A small image captioner, trained from scratch: decoder layers 10, decoder activation gelu.
Rows from block 3 of the image encoder, named by matrix and row number. Rows with one number belong to one attention dimension. Each number is 500 + 25 x the weight over its row's rms, rounded and kept within 0 to 999. All counts start at 0. Numbers have three digits each. After the name is the row's rms in percent of the matrix's.
# v: window attention value (encoder.blocks.3.attn.v.weight, 64x48), inputs 0-47
# proj: window attention output (encoder.blocks.3.attn.proj.weight, 48x64, transposed), outputs 0-47
v.0 104:527530518468560499473498506526526470514503491526483500480514506515449523494465455504465500489517476473503500466478501508494448527466504460520521
v.1 092:528550496478558511520488483481494478510477515482499473523517544512497530471478466518512524469523517465493476496530476521486443515461501522493475
v.2 101:487453508515464503485480491461490516522541494520535502483499465542530493486495515475527486511483473470531465513488511478459560486514480516464528
v.3 099:490483534462504551471519479505486462527494490528474503505517517527509499493490499472496495473540491534487484503532490539534433472464504479471470
v.4 106:492485463481485493522510512476516473514521474482507475493489493526537454525552486501504490544446523524531498473504520457479542506523500525471531
v.5 095:538505523527522530473497490504526529523497455499441476511479512515467477510473504535493494479525516527498495508504468506556472471477530509456471
v.6 098:514478515448500468501512517535450469510521465477525520473465521495487469511551524510512489523477495507541531459497503486489543508485537502484489
v.7 111:504491542460532528464517516495520492484484517470480492504501539527477486462487472470508542528518482535505537519517487514551493504487533448505481
v.8 100:527494544471572530471503481538528460532503520499484467501475486494491493488472502509474539502523485501523507514514493525551497513469540492491479
v.9 106:527499534461524528477494515532476482488483471483469502515464537478477529479484515509528532468521502532484491482514490503539437534525519498480471
v.10 095:483509463474464492498493518507483492489529480493537457521533518482546470481537545519514489499515522537519477533497503460502496484486509551465536
v.11 098:495497502571506533497486508453560527504475511513497507502491497460459536506482492484469511494521461512463470504519481520484474467471506526496516
v.12 102:524486507516442505494498531473473493485525515475496483494521492522548478517539524496472505533452467470480531470468482501462517520536472518491479
v.13 094:496450472501483465549507495452513525472525497537516509498499462473525458521487522521506513519463474478483507503467524462472505508530462496520507
v.14 096:487526485467519494463519482533524523530459523489477512524477499500453482469480493528492509485554482481457533501516468528525448486486512479491482
v.15 119:483495522519546529480491464487533460499473506471485520480524504514462506477507456454517534504487489506515528520527535537497455494465496479537514
v.16 099:468485521493497467456511462487528457517481461490477505456496488515504508493472475520466525509467475451537503470509538481486509534478504511527471
v.17 108:522467493467434476510534529480497479514539514487503494490489477515547505517538522484495486503456479528525528470467515509464521526492494487466525
v.18 099:489496529543511519512509506508512491523456480540463499515500522476451497513460459508472512448505482517501481537502480491554466514474518528486486
v.19 105:498507525512504485472495472547498524519490487513507437524466503502477476459492501532531505458558494544506468495481500518500464506476540526492506
v.20 098:479520471523504533554455523486482508502486529533527491546492510483538493489475497518515529477461490494519461499485445513468533499493487525501531
v.21 112:486499477499543476464488495529516485475476467529533537494512515499471534475475450498495478471503493451496481483514540483503466518494529539478537
v.22 104:497479466535434513502478511459511501526532494502497483538484476530498454526488532503512470507460499536484515483509467498485533518534495532479531
v.23 093:540538528472486537539479470519515522475511517515466451489505513492509508477482507481534506496527499501522489515497460504524450450530545485514503
v.24 111:506516511534503494514484509492486490528474475530466445494502516476471480461499480489526499444539509515499530523513479544542459468471489527485487
v.25 109:507486465477484463521491516503523507482512510459531520493488464547539516543530502479498517540450491488538489479495529509478511505504468469547519
v.26 096:508501483502474496537534538464476532473547504506552513495512464514519485510539537475488473508478529493509485510463516497502551520531493486471532
v.27 108:553513496471508535496474504530492454517473473457453496488465518487525527470500500511520479488508486518508499472517493489542440517481513478520463
v.28 093:519493484489549464453523457497502473514450464500484543491521493477482502501516496497502480492490485452524477470532541471477471528508534484491491
v.29 105:514495519529503535524495487484514540518478517535476442504531517468482487455466496521505481455539481550508474498524499530527485507479513475496527
v.30 095:536507492479503504493452483503499484525465463485489498519476513498507474474454519532490508505556516504508501518491476552541455523465544494491528
v.31 105:501530505456506489477492482547477462501453507509495449486508505477495492456509516501490489457532493492466471478518474518549440499488509481498497
v.32 101:486528533481534522442486498541510465472497515504463513498474530484456498524495516475474512472511500527532501489535536483517499492493549488529465
v.33 100:494489508517503547508485472486511501474520525517493433498525538502513518457499469489526506455507495536505481540498463549514470461474481481505505
v.34 108:539488474484520480475538512514490445509511465460512539456462504493481491487534471518507490481484531508478511476506544466502499549490500464490511
v.35 090:487491513526553539494487456545485493536476494494514497506514494506452503452494459480506499492535487517495493510492521550542477482450507515523509
v.36 104:529475529464539473470482516526522440475490503493465545493486493523512518480535481484517478518495489478480523478532505475534463502487497454522487
v.37 113:482516473461560481498483507542529476523504472511469487467491490489471536503470480536510467511496523505501520459463543506481466518464516517493506
v.38 091:515479510492459508502513524458485535476547493477495514501473506523516451548539517465471495549471493495477508507501533486466536485486497503528473
v.39 088:501526484522551518507490507476540481494479495492485482468536523475484560459481480525473484478505528513498536471510479491486463549489537480487515
v.40 089:466504466526492528488546522487540490506516546511551537482533494513530480489520512483502512519445511460483497523503525449504516495522500533498493
v.41 087:472496472494524534492509450530498440489470532515519505476523511519439556492468501464485537526483499501510483487504495509524463497483509522490511
v.42 104:530482540516532536489492513506466516501474471481478459538517531507458489497463476472528495481522493537462473492512489539536488500518516524464480
v.43 091:510503492526453517535529523448488535480535513516494483546507518524510483527531489501476482516479482542519510522467485467465529512501456505522474
v.44 088:494493506543505499491467492497490556516490489507522475517547530514486460529524504510484471471524534526499504500490456523459512525501507555483546
v.45 097:489505484485477485551512532518515552500492518528529484497527492493553503480492488466529524500523531516519514526466469508459538475500497539525464
v.46 096:490521520498497481451550490495534433502519491481502503467490485512469505531494520484507483484513475449504538492536550520532487533472516494502507
v.47 096:479535468534487535514468475470510533485523481545519438525498527481522505458507514549494518475520522512490521492504479524529474486514516501470492
v.48 092:487513488504532531466505450550523477535509504521493491484491509495479494498481515537495488443535499510469483504502479499553434506472504479512477
v.49 100:448520446508444456517503489460480525509490533535512512477492502482504493521516521494468493516479504487486509465488486453443511533518498499504504
v.50 097:540484535499467547512501482521478524500503538496489454528506512509540469491481510512489493473519488558520502538481453537510492459507505499507466
v.51 103:476478515483543529461527480468509480497518531485496557493527520511488524474526495473469535479477499448493522485510521470514491532473521457514513
v.52 095:510528529467550542508502470538531454518509472485447458483492488520515500471464499524516484474530532503503511477485483514508465498476499506519471
v.53 107:516476485501440514503525485462507514518523515472532541521538517516524504542492482472488495512442490480531525520494482498480512530523463527515534
v.54 088:496481524514534496482481469475489487489524480460468529490477479471519538462518464479509505454540479522512487528523493517532456537506545505506485
v.55 098:522535494482559469458519501511528443511457501479492478473483510470457505487499494513462514501530500490507503506509527486526457527480493500538467
v.56 085:512503524498517526502514528471506497490496520523515459516475485463567442513496499493511491485550504541520513512516456531529492514531487491476464
v.57 097:523497484529561501480492459540464499523471474487508442507502514514479502483498516511514510454534508513519472519474477554536483496495523521501480
v.58 108:516515518502541544482481463484519509490462529529456493519536535483455527495493491481527541468501478524477486496497507496546453482478509490521510
v.59 102:496512505479513533505474522502483491511486509476434463510484498479481488460512504501496482502558501553499475503482472498528442520498543472467508
v.60 111:481483520522495549521489512499495498484461514524476501527525486475483533463461505500536517504561513540483522517503470540507452480479532485486523
v.61 108:516538497491516526504467468493527515482458474522485494482520542497455491475470475502529496451517507509511487485532473549511442499479514486509467
v.62 099:527518518472510533462474469508544472515458522512492484497513483498456549463491470484506528491506515505478503492521541520539474533469521491533515
v.63 090:500525478495514514535506522501485499481520486493484473529481522463513449517483523532535479474542515560493462530506454496493498464494488541470504
proj.0 096:506510473488510511526499499502462480520519467514495502502483506466501488540536529499462531498504484537519501444485472477505491447545484519451543
proj.1 097:481527514461500517510499515527503512528525484510479488488477518480507492535494489521498512490517484497551506576486525467512507474517494459490576
proj.2 103:530477489497515487506531474475501496466466504479484495507491486519487503507518515509515497500488508535452515413505505518503503534477532512516423
proj.3 104:486500465488547498524489486474519497548508505441484515516448498510486493535515479487472536497528528488494516469469478469496516492497515557469488
proj.4 112:528460523531497496499519453465504524439472535503525503498529474526501500487515498487471499504513541496464499435501495530478497522480516497512461
proj.5 080:471495467498497479518479520530501469548506536513546505480516547462507490483474487466487477497493527488472525547499523466484509496519518529510555
proj.6 108:509494462568521491505524488489518509457472512475483519495544494521467502474491481484470503503507534526463490434501461543493508499502478505487486
proj.7 109:504514481506523476522463540483476445523525464524496533502464505483487493532514491508458519485503505500518507451480463501513482499535491545469544
proj.8 109:481534478504509479516489522501481477522534448506490517511478532470472503543496480503474529493541492498509497526480486445501507459526478519462555
proj.9 091:461512428524515485500488483487535525543515509458500501505512526491480492524498461485444501518515517487499506527467519475494513461488495501497556
proj.10 116:498475528512497497491526473505538537467466542490492470504504505512497498491491477506512478503499541446485496578508547501489526528473506462520488
proj.11 109:484536503445488517490473524548445465524529475558516504505471506494552507497506512514523503485472466500524501540499498493515469510528503500502517
proj.12 091:515516483482533497504538486492523545417491521492465515504507463524456513517492489510492485504502457492531469472517498530500496509470489462512467
proj.13 099:523490533493467519468514483488521511489481531485485471487527478503507516477478501512559482500495485501513490545532529524493514528448501473539434
proj.14 077:486511465519498482517463526494479445553508489514514499484484551457530497513516515479471494508515519489493530489486492444501486470538518535478528
proj.15 134:518511504464513507513488498485489485537511449477475494517423492504514512532522514507496534485536456499535469453498482467531503489513510513460494
proj.16 115:518522497507514518549507482506489493505507474491477497492486486503478505536521503475492525485528500542509492423503445503513503448521495503432518
proj.17 105:525490494521542492484530459475538519446464494471469500510511465521468512518501496520518504507517471493504449471509485514500511511470486476501434
proj.18 094:478515500467496496497485508518494473534511499525513480473491533468528489487493499496537495488499513463489520604500541470495522482509489512510546
proj.19 088:486483466496510470516502492520514489526480515494499501500503559474506504497483483486496490513494560478451530568486550458489522482510531504498533
proj.20 107:521500495483494509479496495488478480459508528525518485468514529499526487524523493518501473503464512474478553547488563502476501517512536447545494
proj.21 091:498498538485494523530534470527487491523481491492470433504468513479525502528537550507512490513537520518510494495483512442490498458506488462478507
proj.22 112:527479465511535489486527481482510491438465497489522510460532494520506511474501499500492488522490490495448500457489528530480521534490516512538442
proj.23 094:493498473490537487465467549508499468531533504513524498509490522492495498500475477532484504496498474484506520586513510457524506510524481494530546
proj.24 102:485511472470527483489490514517518494511504492503500499504473550486505501510479483507519494494494483461490508603484538459490534503493530498521547
proj.25 092:535485522508493525507496457482478507468502504499484512493514479511499493500525496509495516517512502538521471388520456535494483485511523484492482
proj.26 119:502472534519485499460524494505529511438475532516504495516541472528495507468485508516521477517477492497494483513517519551491497539459475488527447
proj.27 093:492489442517536499512502457477542519541497493448492495497487530491474484546503457490473523504530509505490491469485499473490523453501526514490534
proj.28 094:495492505493508521519532465507551505529477499445455451509467492484487508517503518497533499503555494524505466479495490460504531466464491523487477
proj.29 107:503492465470522489515476529510492456522511484521531499500463536485515499512490502510501497495479518470469540568468548471485514522524536522518533
proj.30 106:466487476510495489503496486514504483519502509509526468494521564463520495505508471491512487506498520484455514577504550452473514468503525496515526
proj.31 091:480489450533514480520492504481512511509505504493519513517484531491502482526502472478430509520519544481484534511465507469471509466517493519465560
proj.32 116:522518460501536500519506525486516480524529453483478524502461495499464500523517509487479523511531506525524483450470457483527519484504459537455507
proj.33 092:503520508466530488511465536497487491530527480537519513504439514505488485519494496518503503506492481455524534578479516474517503529524527506502532
proj.34 102:496477497534490496510508455480529532524472501460500491527521482501494501498511505470481507506518513540483491417501459516491508457489492551478468
proj.35 098:479488496492496495520474510511474457564493477492517494509444543502527490525534512482478515492503530503473532478484512456483504489524548534470525
proj.36 107:521491469524516500504515485480513503531492473449483497505484492496476495523503510490477532504534499535515473405493451494510500467498507541476482
proj.37 073:487501529510489491505526471516477523484485500508481461501519534473495489497521512516476495496519459507513481532498487453495498446528503455501588
proj.38 084:520513537497507500497525514527508508469507506486459515479513458518453517481461507525530508480509459486559445518513471534521508541484475490492500
proj.39 091:493520516470499508511489497531482492548518490544524465513472523468523491534520538511496511486514473507516491546495519460501477438543499488476538
proj.40 089:518489530488473502516515453455483527484490498479470458523463459509533510520534511517501503488540498477517487480523505502507509521451496488469437
proj.41 095:458522548500481499508466508485460519493515490525517488526477483505554491519546486493438507525518473485500512496498501473466468479509486469465536
proj.42 097:460503455479511474516491539521480477506518504519523520488485527489487494490484488498455490510472511478499553533468535495494489505517513496516588
proj.43 083:529501520471517496476504504513515509458501528525504541470514471519467499487476506506554485480473483457509494535532503545519504556476512499530460
proj.44 092:484493500496478501500528514524491488505476542528535476492506502477540519444478515489540486507495531470453501572525558489492502503490503496521485
proj.45 070:511517538525502474483458521482463470493516529541510503482499503521493498492527481534543501498460527469490537573526502502496500521517532468508486
proj.46 103:519508481489534493536517506507521502500502460480458524498483481504470507514498510493469504501518475541528468417472448508515513478507471520462505
proj.47 110:498502516464495499480492494509515484510510530520497486493506524481505490522486496509510482499488512471506514609488568466483511515501527475537523
proj.48 082:494496460499499486533484491485495485574492510470524491502485539469528492513512483467476509502516546508481536497488501455478529452515525549493507
proj.49 090:533501540519483522479513505491505517432496531525502486488547472509520507444508530513534478496482497506501484506520490551502491535507464469506457
proj.50 077:479515475510539478489501533476539501523506493498511510512486513497477502510479455492531509502508512445482504601514533478509517523493514522522485
proj.51 132:522507490499504510525493497482501473536503476480482487504452479501502504542523522495493519483524501533529491416502462498509484475515489539440472
proj.52 085:498487442518523487529482489473495507538511490487534521500497530498474486525514474482451519497498521513469542458482470473496519457512529543474528
proj.53 097:516509508509492522517505490485479489479472506529527501485504455526516512483530518492528507514494489528490495412536475537502483501487510500503420
proj.54 101:504533492474529528491517514518547481565509483462467506509474495489455501538475492508539519478523498523532470531485483484522523481479490515477468
proj.55 116:468540527513472510529484488510477515526524476527493515507480504484500492512511489475485526504521515507529490509495449482505501438513483511431562
proj.56 073:493503430520507460475477513467503479511512521496527550503500517523478502491494480500458517522472522515449547493484484520477511505500517551503468
proj.57 097:458508502493484489498481494513524504535504520513500496495500549470503488487481467481515485505508533476481520598512543455493514475500514481501539
proj.58 129:499515492454511509504464520495500457559529480509483484496432520479519500537510512517499513481511488479543510544480523454511497486520511502485538
proj.59 088:474464472504529465477489530492513495509505491510548509499504543489491492503483490486464474497491544450459534551491537476485517502513500519525548
proj.60 099:467505478474513469464485533505497494534494483494533468516464535502542492501498501519497489507470468467467528559495561459508490517520505515512512
proj.61 110:496520448474542498520477509511496467553536485510504501499466542466505501526503495512477505497504493501502526529462503447504518477533525524498557
proj.62 109:497520493470519495519493490497487493527516439498467489515442517492514497537515509508474522504525457510540470471474494466504493459521492498458551
proj.63 111:477489497502488495469495512510517515489507519501535501485529505497500495476477468510510481496476523456479528610491544504493520528490512500545508