Weights of a small image captioner: 64-pixel images, encoder norm layernorm.
Rows from block 9 of the image encoder of a small image captioner, named by matrix and row number. Rows with one number belong to one neuron. Each number is 128 + 24 x the weight over its row's rms, rounded and kept within 0 to 255. All counts start at 0. Numbers have three digits each.
After each neuron's rows are labels from the 100 images, of 14976, where the neuron reaches its highest value: "top examples" is what is common among them. Only what is clearly more common there than usual is listed. The data: photos of plants, animals and fungi (iNaturalist).
# fc1: MLP up (encoder.blocks.9.mlp.fc1.weight, 384x96), inputs 0-31
# fc2: MLP down (encoder.blocks.9.mlp.fc2.weight, 96x384, transposed), outputs 0-31

fc1.340:127133108121106171128162081149158129147120106149112152114097103127130123133105155094076114097126
fc2.340:118117152103119137144127144124143166102132105121113109150097131128118111155182145114152116136120
top examples: class Aves

fc1.373:062129126153129107114119118156105144105086107151158151124112159112127116112134140141113135149142
fc2.373:105108178130122153150126100141104127134134135255131119133124125134119130120108112120118124136123
top examples: phylum Arthropoda; class Insecta; text has "bee"; family: Apidae

fc1.6:161127156128102182142188143114107161120143109134141091113106111146112085122117128097122118108164
fc2.6:119130145124122147153130124131125172104123114111125117131078127129134114150153131109162112140119
top examples: class Aves

fc1.283:084102114102127118123170129169099075103129134123131109101163086142160134129139114126138114118130
fc2.283:096124132124100154172148084132147120166123144247145110110155110119154146118124112159134119115150
top examples: phylum Arthropoda; class Insecta; order: Hymenoptera; text has "bee"

fc1.107:096111133120158163101140105146129131152145141126150146102121141119099105103165098140149115099093
fc2.107:119146113134111144136150132120188117117122140145089074134175100110185136105133159141144115121132
top examples: phylum Arthropoda; class Insecta; order Lepidoptera

fc1.182:152109132135139118097109084133124134104126159097083095098156149107179096093149169154171121138156
fc2.182:094171122122154147139133119107132122107168128199155154168147125115122111122134084130106206172097
top examples: phylum Arthropoda; class Insecta; order Lepidoptera

fc1.124:069087144170103117123135125139092146144102145141118105152132128121124124139124143138139141160168
fc2.124:090148153139118144151125100152096132132142119255150118126140117127112148140124112106121152136134
top examples: phylum Arthropoda; class Insecta; order: Hymenoptera; text has "bee"

fc1.102:118098092105172152129175138165124113118094134099165136136087088135173141132129126108126105146162
fc2.102:086137140110114144120139131137152099141139130153114086134123087114169150095132167126116125146132
top examples: phylum Arthropoda; class Insecta; order Hymenoptera

fc1.125:112089140130118112186120113113155111110115100150158115160099103127114099141074098127118096096122
fc2.125:126118144100106161123109133140144145123112132182104145103144144139143149127147123101137136163117
top examples: phylum Arthropoda; class Insecta

fc1.136:112157145145172154137156125105154143169116120090184164089131144133152131106117107139114139124135
fc2.136:115133109129116125177116150121083149145134128133120133158146104122158141145155109116167156123163
top examples: class Aves

fc1.293:109087114104158149123148122104077140121101131145152130113132135140120110124132127097082102132158
fc2.293:104111180101136162137128135142126131120122109170125132148091121122133114126136141116145100132101
top examples: phylum Arthropoda; class Insecta

fc1.160:087084117122141133157104119136164119113131128123148134154105072168139100132088130112132083155153
fc2.160:104164127131117150127122135157146127125126134201102096126164075116144163119122166128079128133154
top examples: phylum Arthropoda; class Insecta

fc1.213:106108139135127160169141126161098163118127120132124154131126101134126106122081139119070124106159
fc2.213:108135123095126175146124143116116133135122099144111141143116134126112102124118120108132104128125
top examples: class Aves; order Accipitriformes

fc1.180:093125116143154135122139148153124117165116142094168087080120118124157107088183126090114100143113
fc2.180:089127138142127139145136114146156108142126132123108089107129102120201181101122166124112141123144
top examples: phylum Arthropoda; class Insecta; order Hymenoptera

fc1.279:090081116145125105105143131161112090125126133126142150095123116109127166165116088132153133110185
fc2.279:126126142123100140151132111125120104137123137255136131127137106139114126115090130157113112128141
top examples: phylum Arthropoda; class Insecta; order: Hymenoptera; text has "bee"

fc1.112:112137109155117138138145108156134116117098139112151070125152094136130136099177084138154110123133
fc2.112:092152115151114160126134125147165098114148151121116100106170084109173161102117160134098131134138
top examples: phylum Arthropoda; class Insecta; order Hymenoptera

fc1.133:117103118120098130130176113125159131110146125096152097114107099151091090126131105177131095130094
fc2.133:102119065147138155123114150148159135122109124163088108115147109109138118113108171098083108117137
top examples: class Aves

fc1.70:162163108148127104092124109144130112134105167111136121167141136129128114121104134137190124134120
fc2.70:116086126160157153137119160129121117109156132142150107093079100102109156135084134088123146134088
top examples: class Aves

fc1.281:137146106124141091109151104165112127120170158121100122142133108163104168103098143123148134110116
fc2.281:124142125173114141152131160113160131153143122160119115078111091107106110105126147146136145123092
top examples: class Aves

fc1.0:161118130095151151129119139096171101127105147121143135095140144097153131126093112156092088106152
fc2.0:108143088126102140122137141125181135118108117187101104152138082126135174156173151128134108138132
top examples: class Aves; order Passeriformes

fc1.299:092140132122159132129135120101150133137116140118134157135141150108157146137169130112113077147155
fc2.299:125116050126140106128112143123162109122137126192104109131127107122123103123095155099113148112135
top examples: class Aves

fc1.263:097107124135124150137111135154117081103142111111122136113166092148138096093164107127115099147139
fc2.263:097142130147146128144133132140198113143111147119085082124139113147174177105151168128110126097138
top examples: phylum Arthropoda; class Insecta; order Lepidoptera

fc1.13:120096139087112131129142098124148128118133158096166072151143120126139133136149112133148157130178
fc2.13:085148115132143146114143147130125129115133139212140148127120054112117164117133129127120138173115
top examples: phylum Arthropoda; class Insecta

fc1.85:137127130115139088158100136103170157124138133120098091120124146159104154121125165109111116139146
fc2.85:090133046147164145140110139121181143114124125135115105129125119112106124125139151092115133104108
top examples: class Aves

fc1.18:104159138134083162138120165154131099097098087120115148099135124103138133147093136108133148117133
fc2.18:101124118115132140164123134116077150131130122091126114141137129129167128098142146132151129128147
top examples: class Aves; order Accipitriformes

fc1.372:086095161123142108138139124112139103145086149110148120112108159148122134136123158135128119137123
fc2.372:099124179135113149129130102163100124131123132255128129138130113130120138130119113096119131150127
top examples: phylum Arthropoda; class Insecta; order: Hymenoptera; text has "bee"

fc1.236:083150158123151111094152089123090110123111111098141140108113171144138131148126142104142114162156
fc2.236:080100144162120180173144112141104134116111132227147116162122093125116134125135119098122127134114
top examples: phylum Arthropoda; class Insecta; order: Hymenoptera; text has "bee"

fc1.289:076096159120116096095160160118133087149107175140167148131128107152133176144103151146135131147172
fc2.289:112132165126110131141131119144103134128132132255122139128129121125130125122122108119125131139141
top examples: phylum Arthropoda

fc1.303:098098117168106108146149136112128127110128131153147157098141167096151157133077130146084110108107
fc2.303:149111165116109137150115122117115109135125124240146122116139129142127112114099133140132103142148
top examples: class Aves

fc1.357:109100117107148113103161101132126087119089179146099114101145115078148101106151115111146138143163
fc2.357:128143152134109140167127105127121135114143133255126145131156120128143127122144103136124153142140
top examples: phylum Arthropoda; class Insecta; family: Apidae

fc1.285:129103076122170087169120131130138166126155140119089105125113139156090140169082149095093112111096
fc2.285:100105092166144159132126148124177140126129135127132114109135088129110114108156165104154113120092
top examples: class Aves

fc1.101:128119134142134151159125110164081121157113128146118137145158136113183122146156121107155130162150
fc2.101:097125154145133160146132118135082150105141131255150117120136150129108128145130131108096155135120
top examples: phylum Arthropoda; class Insecta

fc1.24:159110111123137121112171116133119127153139112124120140111098110165178109122116142087112095141125
fc2.24:082121143123125173126125132164154144126114122168142117149131081114137123115144114127154116131107
top examples: phylum Arthropoda; class Insecta

fc1.300:105154106124106156176173081105093162125119121106141146127101132111140144179109151137102143128102
fc2.300:109133139110132141153119140141154158105155106116107092141112131146137106154164105066128115110139
top examples: class Aves

fc1.115:085108146125165130086158121152142153120125092128132140153120159134134135173135108092104099124103
fc2.115:093086172105144162138130140132134154108135119174121119150089115115128101144147144106144117123113
top examples: class Aves

fc1.36:085152094083112141151137135139114111123142133100178154080084081169163083088169155097152151105127
fc2.36:127127133135127125147127142156156133123111102136100098115139130114193160105105140090087118132129
top examples: phylum Arthropoda; class Insecta; order Lepidoptera

fc1.45:079121141122170117125136158152095154119114151150168129136140162104121148146112110152128159139129
fc2.45:107115183134103143145119116150098128134128120255120130121122112137119128135132120102125152143115
top examples: phylum Arthropoda; class Insecta

fc1.246:118143106107120126123133163110154091086096149137175088164123134150127114135087177132129156112110
fc2.246:149138124141107132129120106155100157088128122127125147100142138110157162140130123118119139164123
top examples: phylum Arthropoda; class Insecta; order Lepidoptera

fc1.3:087120135114118118122159174143147154122079165139133112119139140156148122120151114100108098167163
fc2.3:121108179132127147150125112150099126126144130255136130142120120139111119135111123109125128139135
top examples: phylum Arthropoda; class Insecta

fc1.324:082125106127138118156128160147129139152095106078168081112140118112144101084181159129162116145144
fc2.324:094139130140119136143123101140151107120153138119112092108155099111201165108121169112096157134106
top examples: phylum Arthropoda; class Insecta; text has "bee"; family: Apidae

fc1.113:122107150094108154156180115142133144141093127131158163143158083159123121127137131113077126079121
fc2.113:101124151107127170123114146137128156101117111117118120141091118129123100152148136105135105123110
top examples: class Aves; phylum Chordata

fc1.335:101116087112126134102146097166139092128110153152111117124124124094106138118097102110089096098152
fc2.335:111115170138123152156128104147094133118134127255126147122140124137120123138131109104135142141117
top examples: phylum Arthropoda; class Insecta

fc1.382:140100138137117138123165116137088119137116139076184125161141090152148130131168124147103061174115
fc2.382:096149128132115150127151123134174118117123156170090109135149092119171163092105124144110132147123
top examples: phylum Arthropoda; class Insecta; order: Hymenoptera; text has "bee"

fc1.14:169178152119169142105138150148147099119111105125152116139128067100126128100132116116139146137146
fc2.14:112129124153108142175138165074089147147123094119103142139124102122135130122116119110170135124139
top examples: class Aves

fc1.330:096099141096157144117174131121110126127108111118134127087121128156171113147142133089138101090123
fc2.330:092121148125120181145112142151129129097102126133131079149120096092178147107147147080128117133108
top examples: phylum Arthropoda; class Insecta; order Hymenoptera

fc1.97:074110125143180160117163141094110148137132112147167145138137154168120137133132143083139130129112
fc2.97:100084189138124173144146113148128153106137118215139113152089131109133105131147142090137123136118
top examples: phylum Arthropoda; class Insecta; order Coleoptera

fc1.69:070093140136112159126109133119089148138110139106118105129151162151139101134109132114144124180152
fc2.69:072128162145139155137127123133089137120129120255141126117126110099133188137143142101120147122134
top examples: phylum Arthropoda; class Insecta; order: Hymenoptera; text has "bee"

fc1.316:119099138108125119105130128176108125106111103130157125137163166132150082139147107101103149174141
fc2.316:074107172122160160144133112146099149108153137255129122150112114114124176119138139099122140111108
top examples: phylum Arthropoda; class Insecta; order: Hymenoptera; text has "bee"

fc1.230:114158138118162147188115182142171134152124124130144143156103128105158117125117167159138138099128
fc2.230:074126117175120144151149138070109122166125105117117149122130094125139145131130128137152100139153
top examples: class Aves; order Passeriformes

fc1.315:046101107173161079142124121148133098132117146123151124119132116103125145145102133102110097104157
fc2.315:122133135124092148153136115141142135139128137255126134119124110135137135115100124141111122138151
top examples: phylum Arthropoda; class Insecta

fc1.258:114150115125109099154123152121128128103090084143102146138125154159152155135114124102120095138154
fc2.258:113112146115144137120117181119098119144113119144113138140116107145146128138127144118145113144116
top examples: class Aves; phylum Chordata; order Passeriformes

fc1.238:133163131117143100126114156093170123109157144111125150098154068120171161151106146138133114134113
fc2.238:104097103180110153141125156105152100132102129189133132133102085149139138122121151136110100108127
top examples: class Aves; order Passeriformes

fc1.290:129094121173148097075091159107099143104122135083119138152126177094178102136168101135131111138158
fc2.290:131126098104136171130114145121154129094135157161119148132123084147090137135128160094104166123114
top examples: class Aves

fc1.221:118138146142158121166145119114126150128147150096131139125095111116183171143079101107139109118118
fc2.221:123124143131137151161127143094117133138122109144110147138117144166121084110146149137151134147128
top examples: class Aves

fc1.202:129125147153144140163142141089167099126116129117097162143115136131152164099126110122125103103121
fc2.202:091141119139112147142146139137162125150113131195137108154157099136136145140150140127101116138146
top examples: class Aves; order Passeriformes

fc1.176:136140151094164125103174134085120124128170153086159113105151104125152125147164124143124104151105
fc2.176:084136094156106134131128134128185104117117126184089110115159100126152099113091144125101116124120
top examples: class Aves

fc1.129:109096159148153122159131102170116104156108137137121081115117111147164133114131107144141184129117
fc2.129:059154109126092146144130111125135143109116141195132128141156104114129173133117119110115145177142
top examples: phylum Arthropoda; class Insecta; text has "bee"; family: Apidae

fc1.227:124086101100119146142132146128135139086147134144119122126140154095144159094076136148088131127117
fc2.227:093132108111070148160121148091115166108146145132113135124130109101130115115119122122169126167122
top examples: class Aves; order Passeriformes

fc1.121:127104103150113090154103156138123123113081101156088112145140145097146166169119166144074112141150
fc2.121:091126080148113167146115136114183136112124129170131134148115086142141143124150138124109112127115
top examples: class Aves; order Passeriformes

fc1.172:140179169118127146117133107106104168127120094129158124096100122160119131158115110143114121150103
fc2.172:148141127149127121158160178112140173134164115135095128122127139092168133095151109044111123106130
top examples: phylum Arthropoda; class Insecta

fc1.251:069136131151163127083098123127136130088124099136128130121126134182112160121139103081125135160150
fc2.251:128109180142129166149136117138116145141135117255133125121116140122108109132123138100132137127118
top examples: class Aves

fc1.151:119092117162130104114155138113126147103091121142120129099137108149125159140116147127096129101125
fc2.151:143111181136137159130128116131111113139124122245132125120112134129112096128119137121121127142132
top examples: class Aves; phylum Chordata

fc1.308:094100113155129093125172094125123125125125154110100088106162106154164131084152149131128093163108
fc2.308:102162079140125127158115104114177091096145116178149139135155108109153103127070152166110135093114
top examples: phylum Arthropoda; class Insecta; text has "bee"; family: Apidae

fc1.368:104129127103130143125129153141136112123139160123128152144068169108140113142107137133143119152117
fc2.368:172132131144111097150147093129129140100121123077145130124150151121161142145126117109109141141112
top examples: phylum Arthropoda; class Insecta; order Lepidoptera

fc1.220:093104143136119097128122164112077109122108152131101101148122118123133144123144149113114138159142
fc2.220:063136133140111166150154109119125131112135116235141133105154106107126187148128129104114148143128
top examples: phylum Arthropoda; class Insecta; text has "bee"; family: Apidae

fc1.118:124132141160125177179143131157140136095118104136141146149117080105145126089097161138119148132117
fc2.118:096152113141136140172125152112116125152121113129107133138135103144126141123162120122146120128141
top examples: class Aves; phylum Chordata

fc1.268:157131150157130094111155110183141156123139151143120145117119139167139181097138111088121144081101
fc2.268:115157097167109159167125171107141160113135117129113105107126096119135077110161164154171095147108
top examples: class Aves

fc1.187:116122093139141079101149137090146106117086152121100132093148100102140100139084139106126132160120
fc2.187:128126081134106148138093130145203152078116138207137130120119100151112112129120126117090130105119
top examples: class Aves

fc1.195:072117160173117152115150153121123158150119156112139169135124167110120124183117100136124158150171
fc2.195:101122179132126156146120111151094119133106111255128122118108132129103117140123135075117115124123
top examples: phylum Arthropoda; class Insecta

fc1.306:096093149102124149170157121123136110123132133125084081113183160115104091168140126123136109140135
fc2.306:060140099159104128129111151100129097148126139122146113153128100129183138084113116160136123119118
top examples: class Aves; order Accipitriformes

fc1.8:111141137136157194157124119125165157131135131120171120136140137123158126090096100118066159111130
fc2.8:099135117118122153159114145107095153121127110134116133130114150131130110153130124098146127143143
top examples: class Aves; phylum Chordata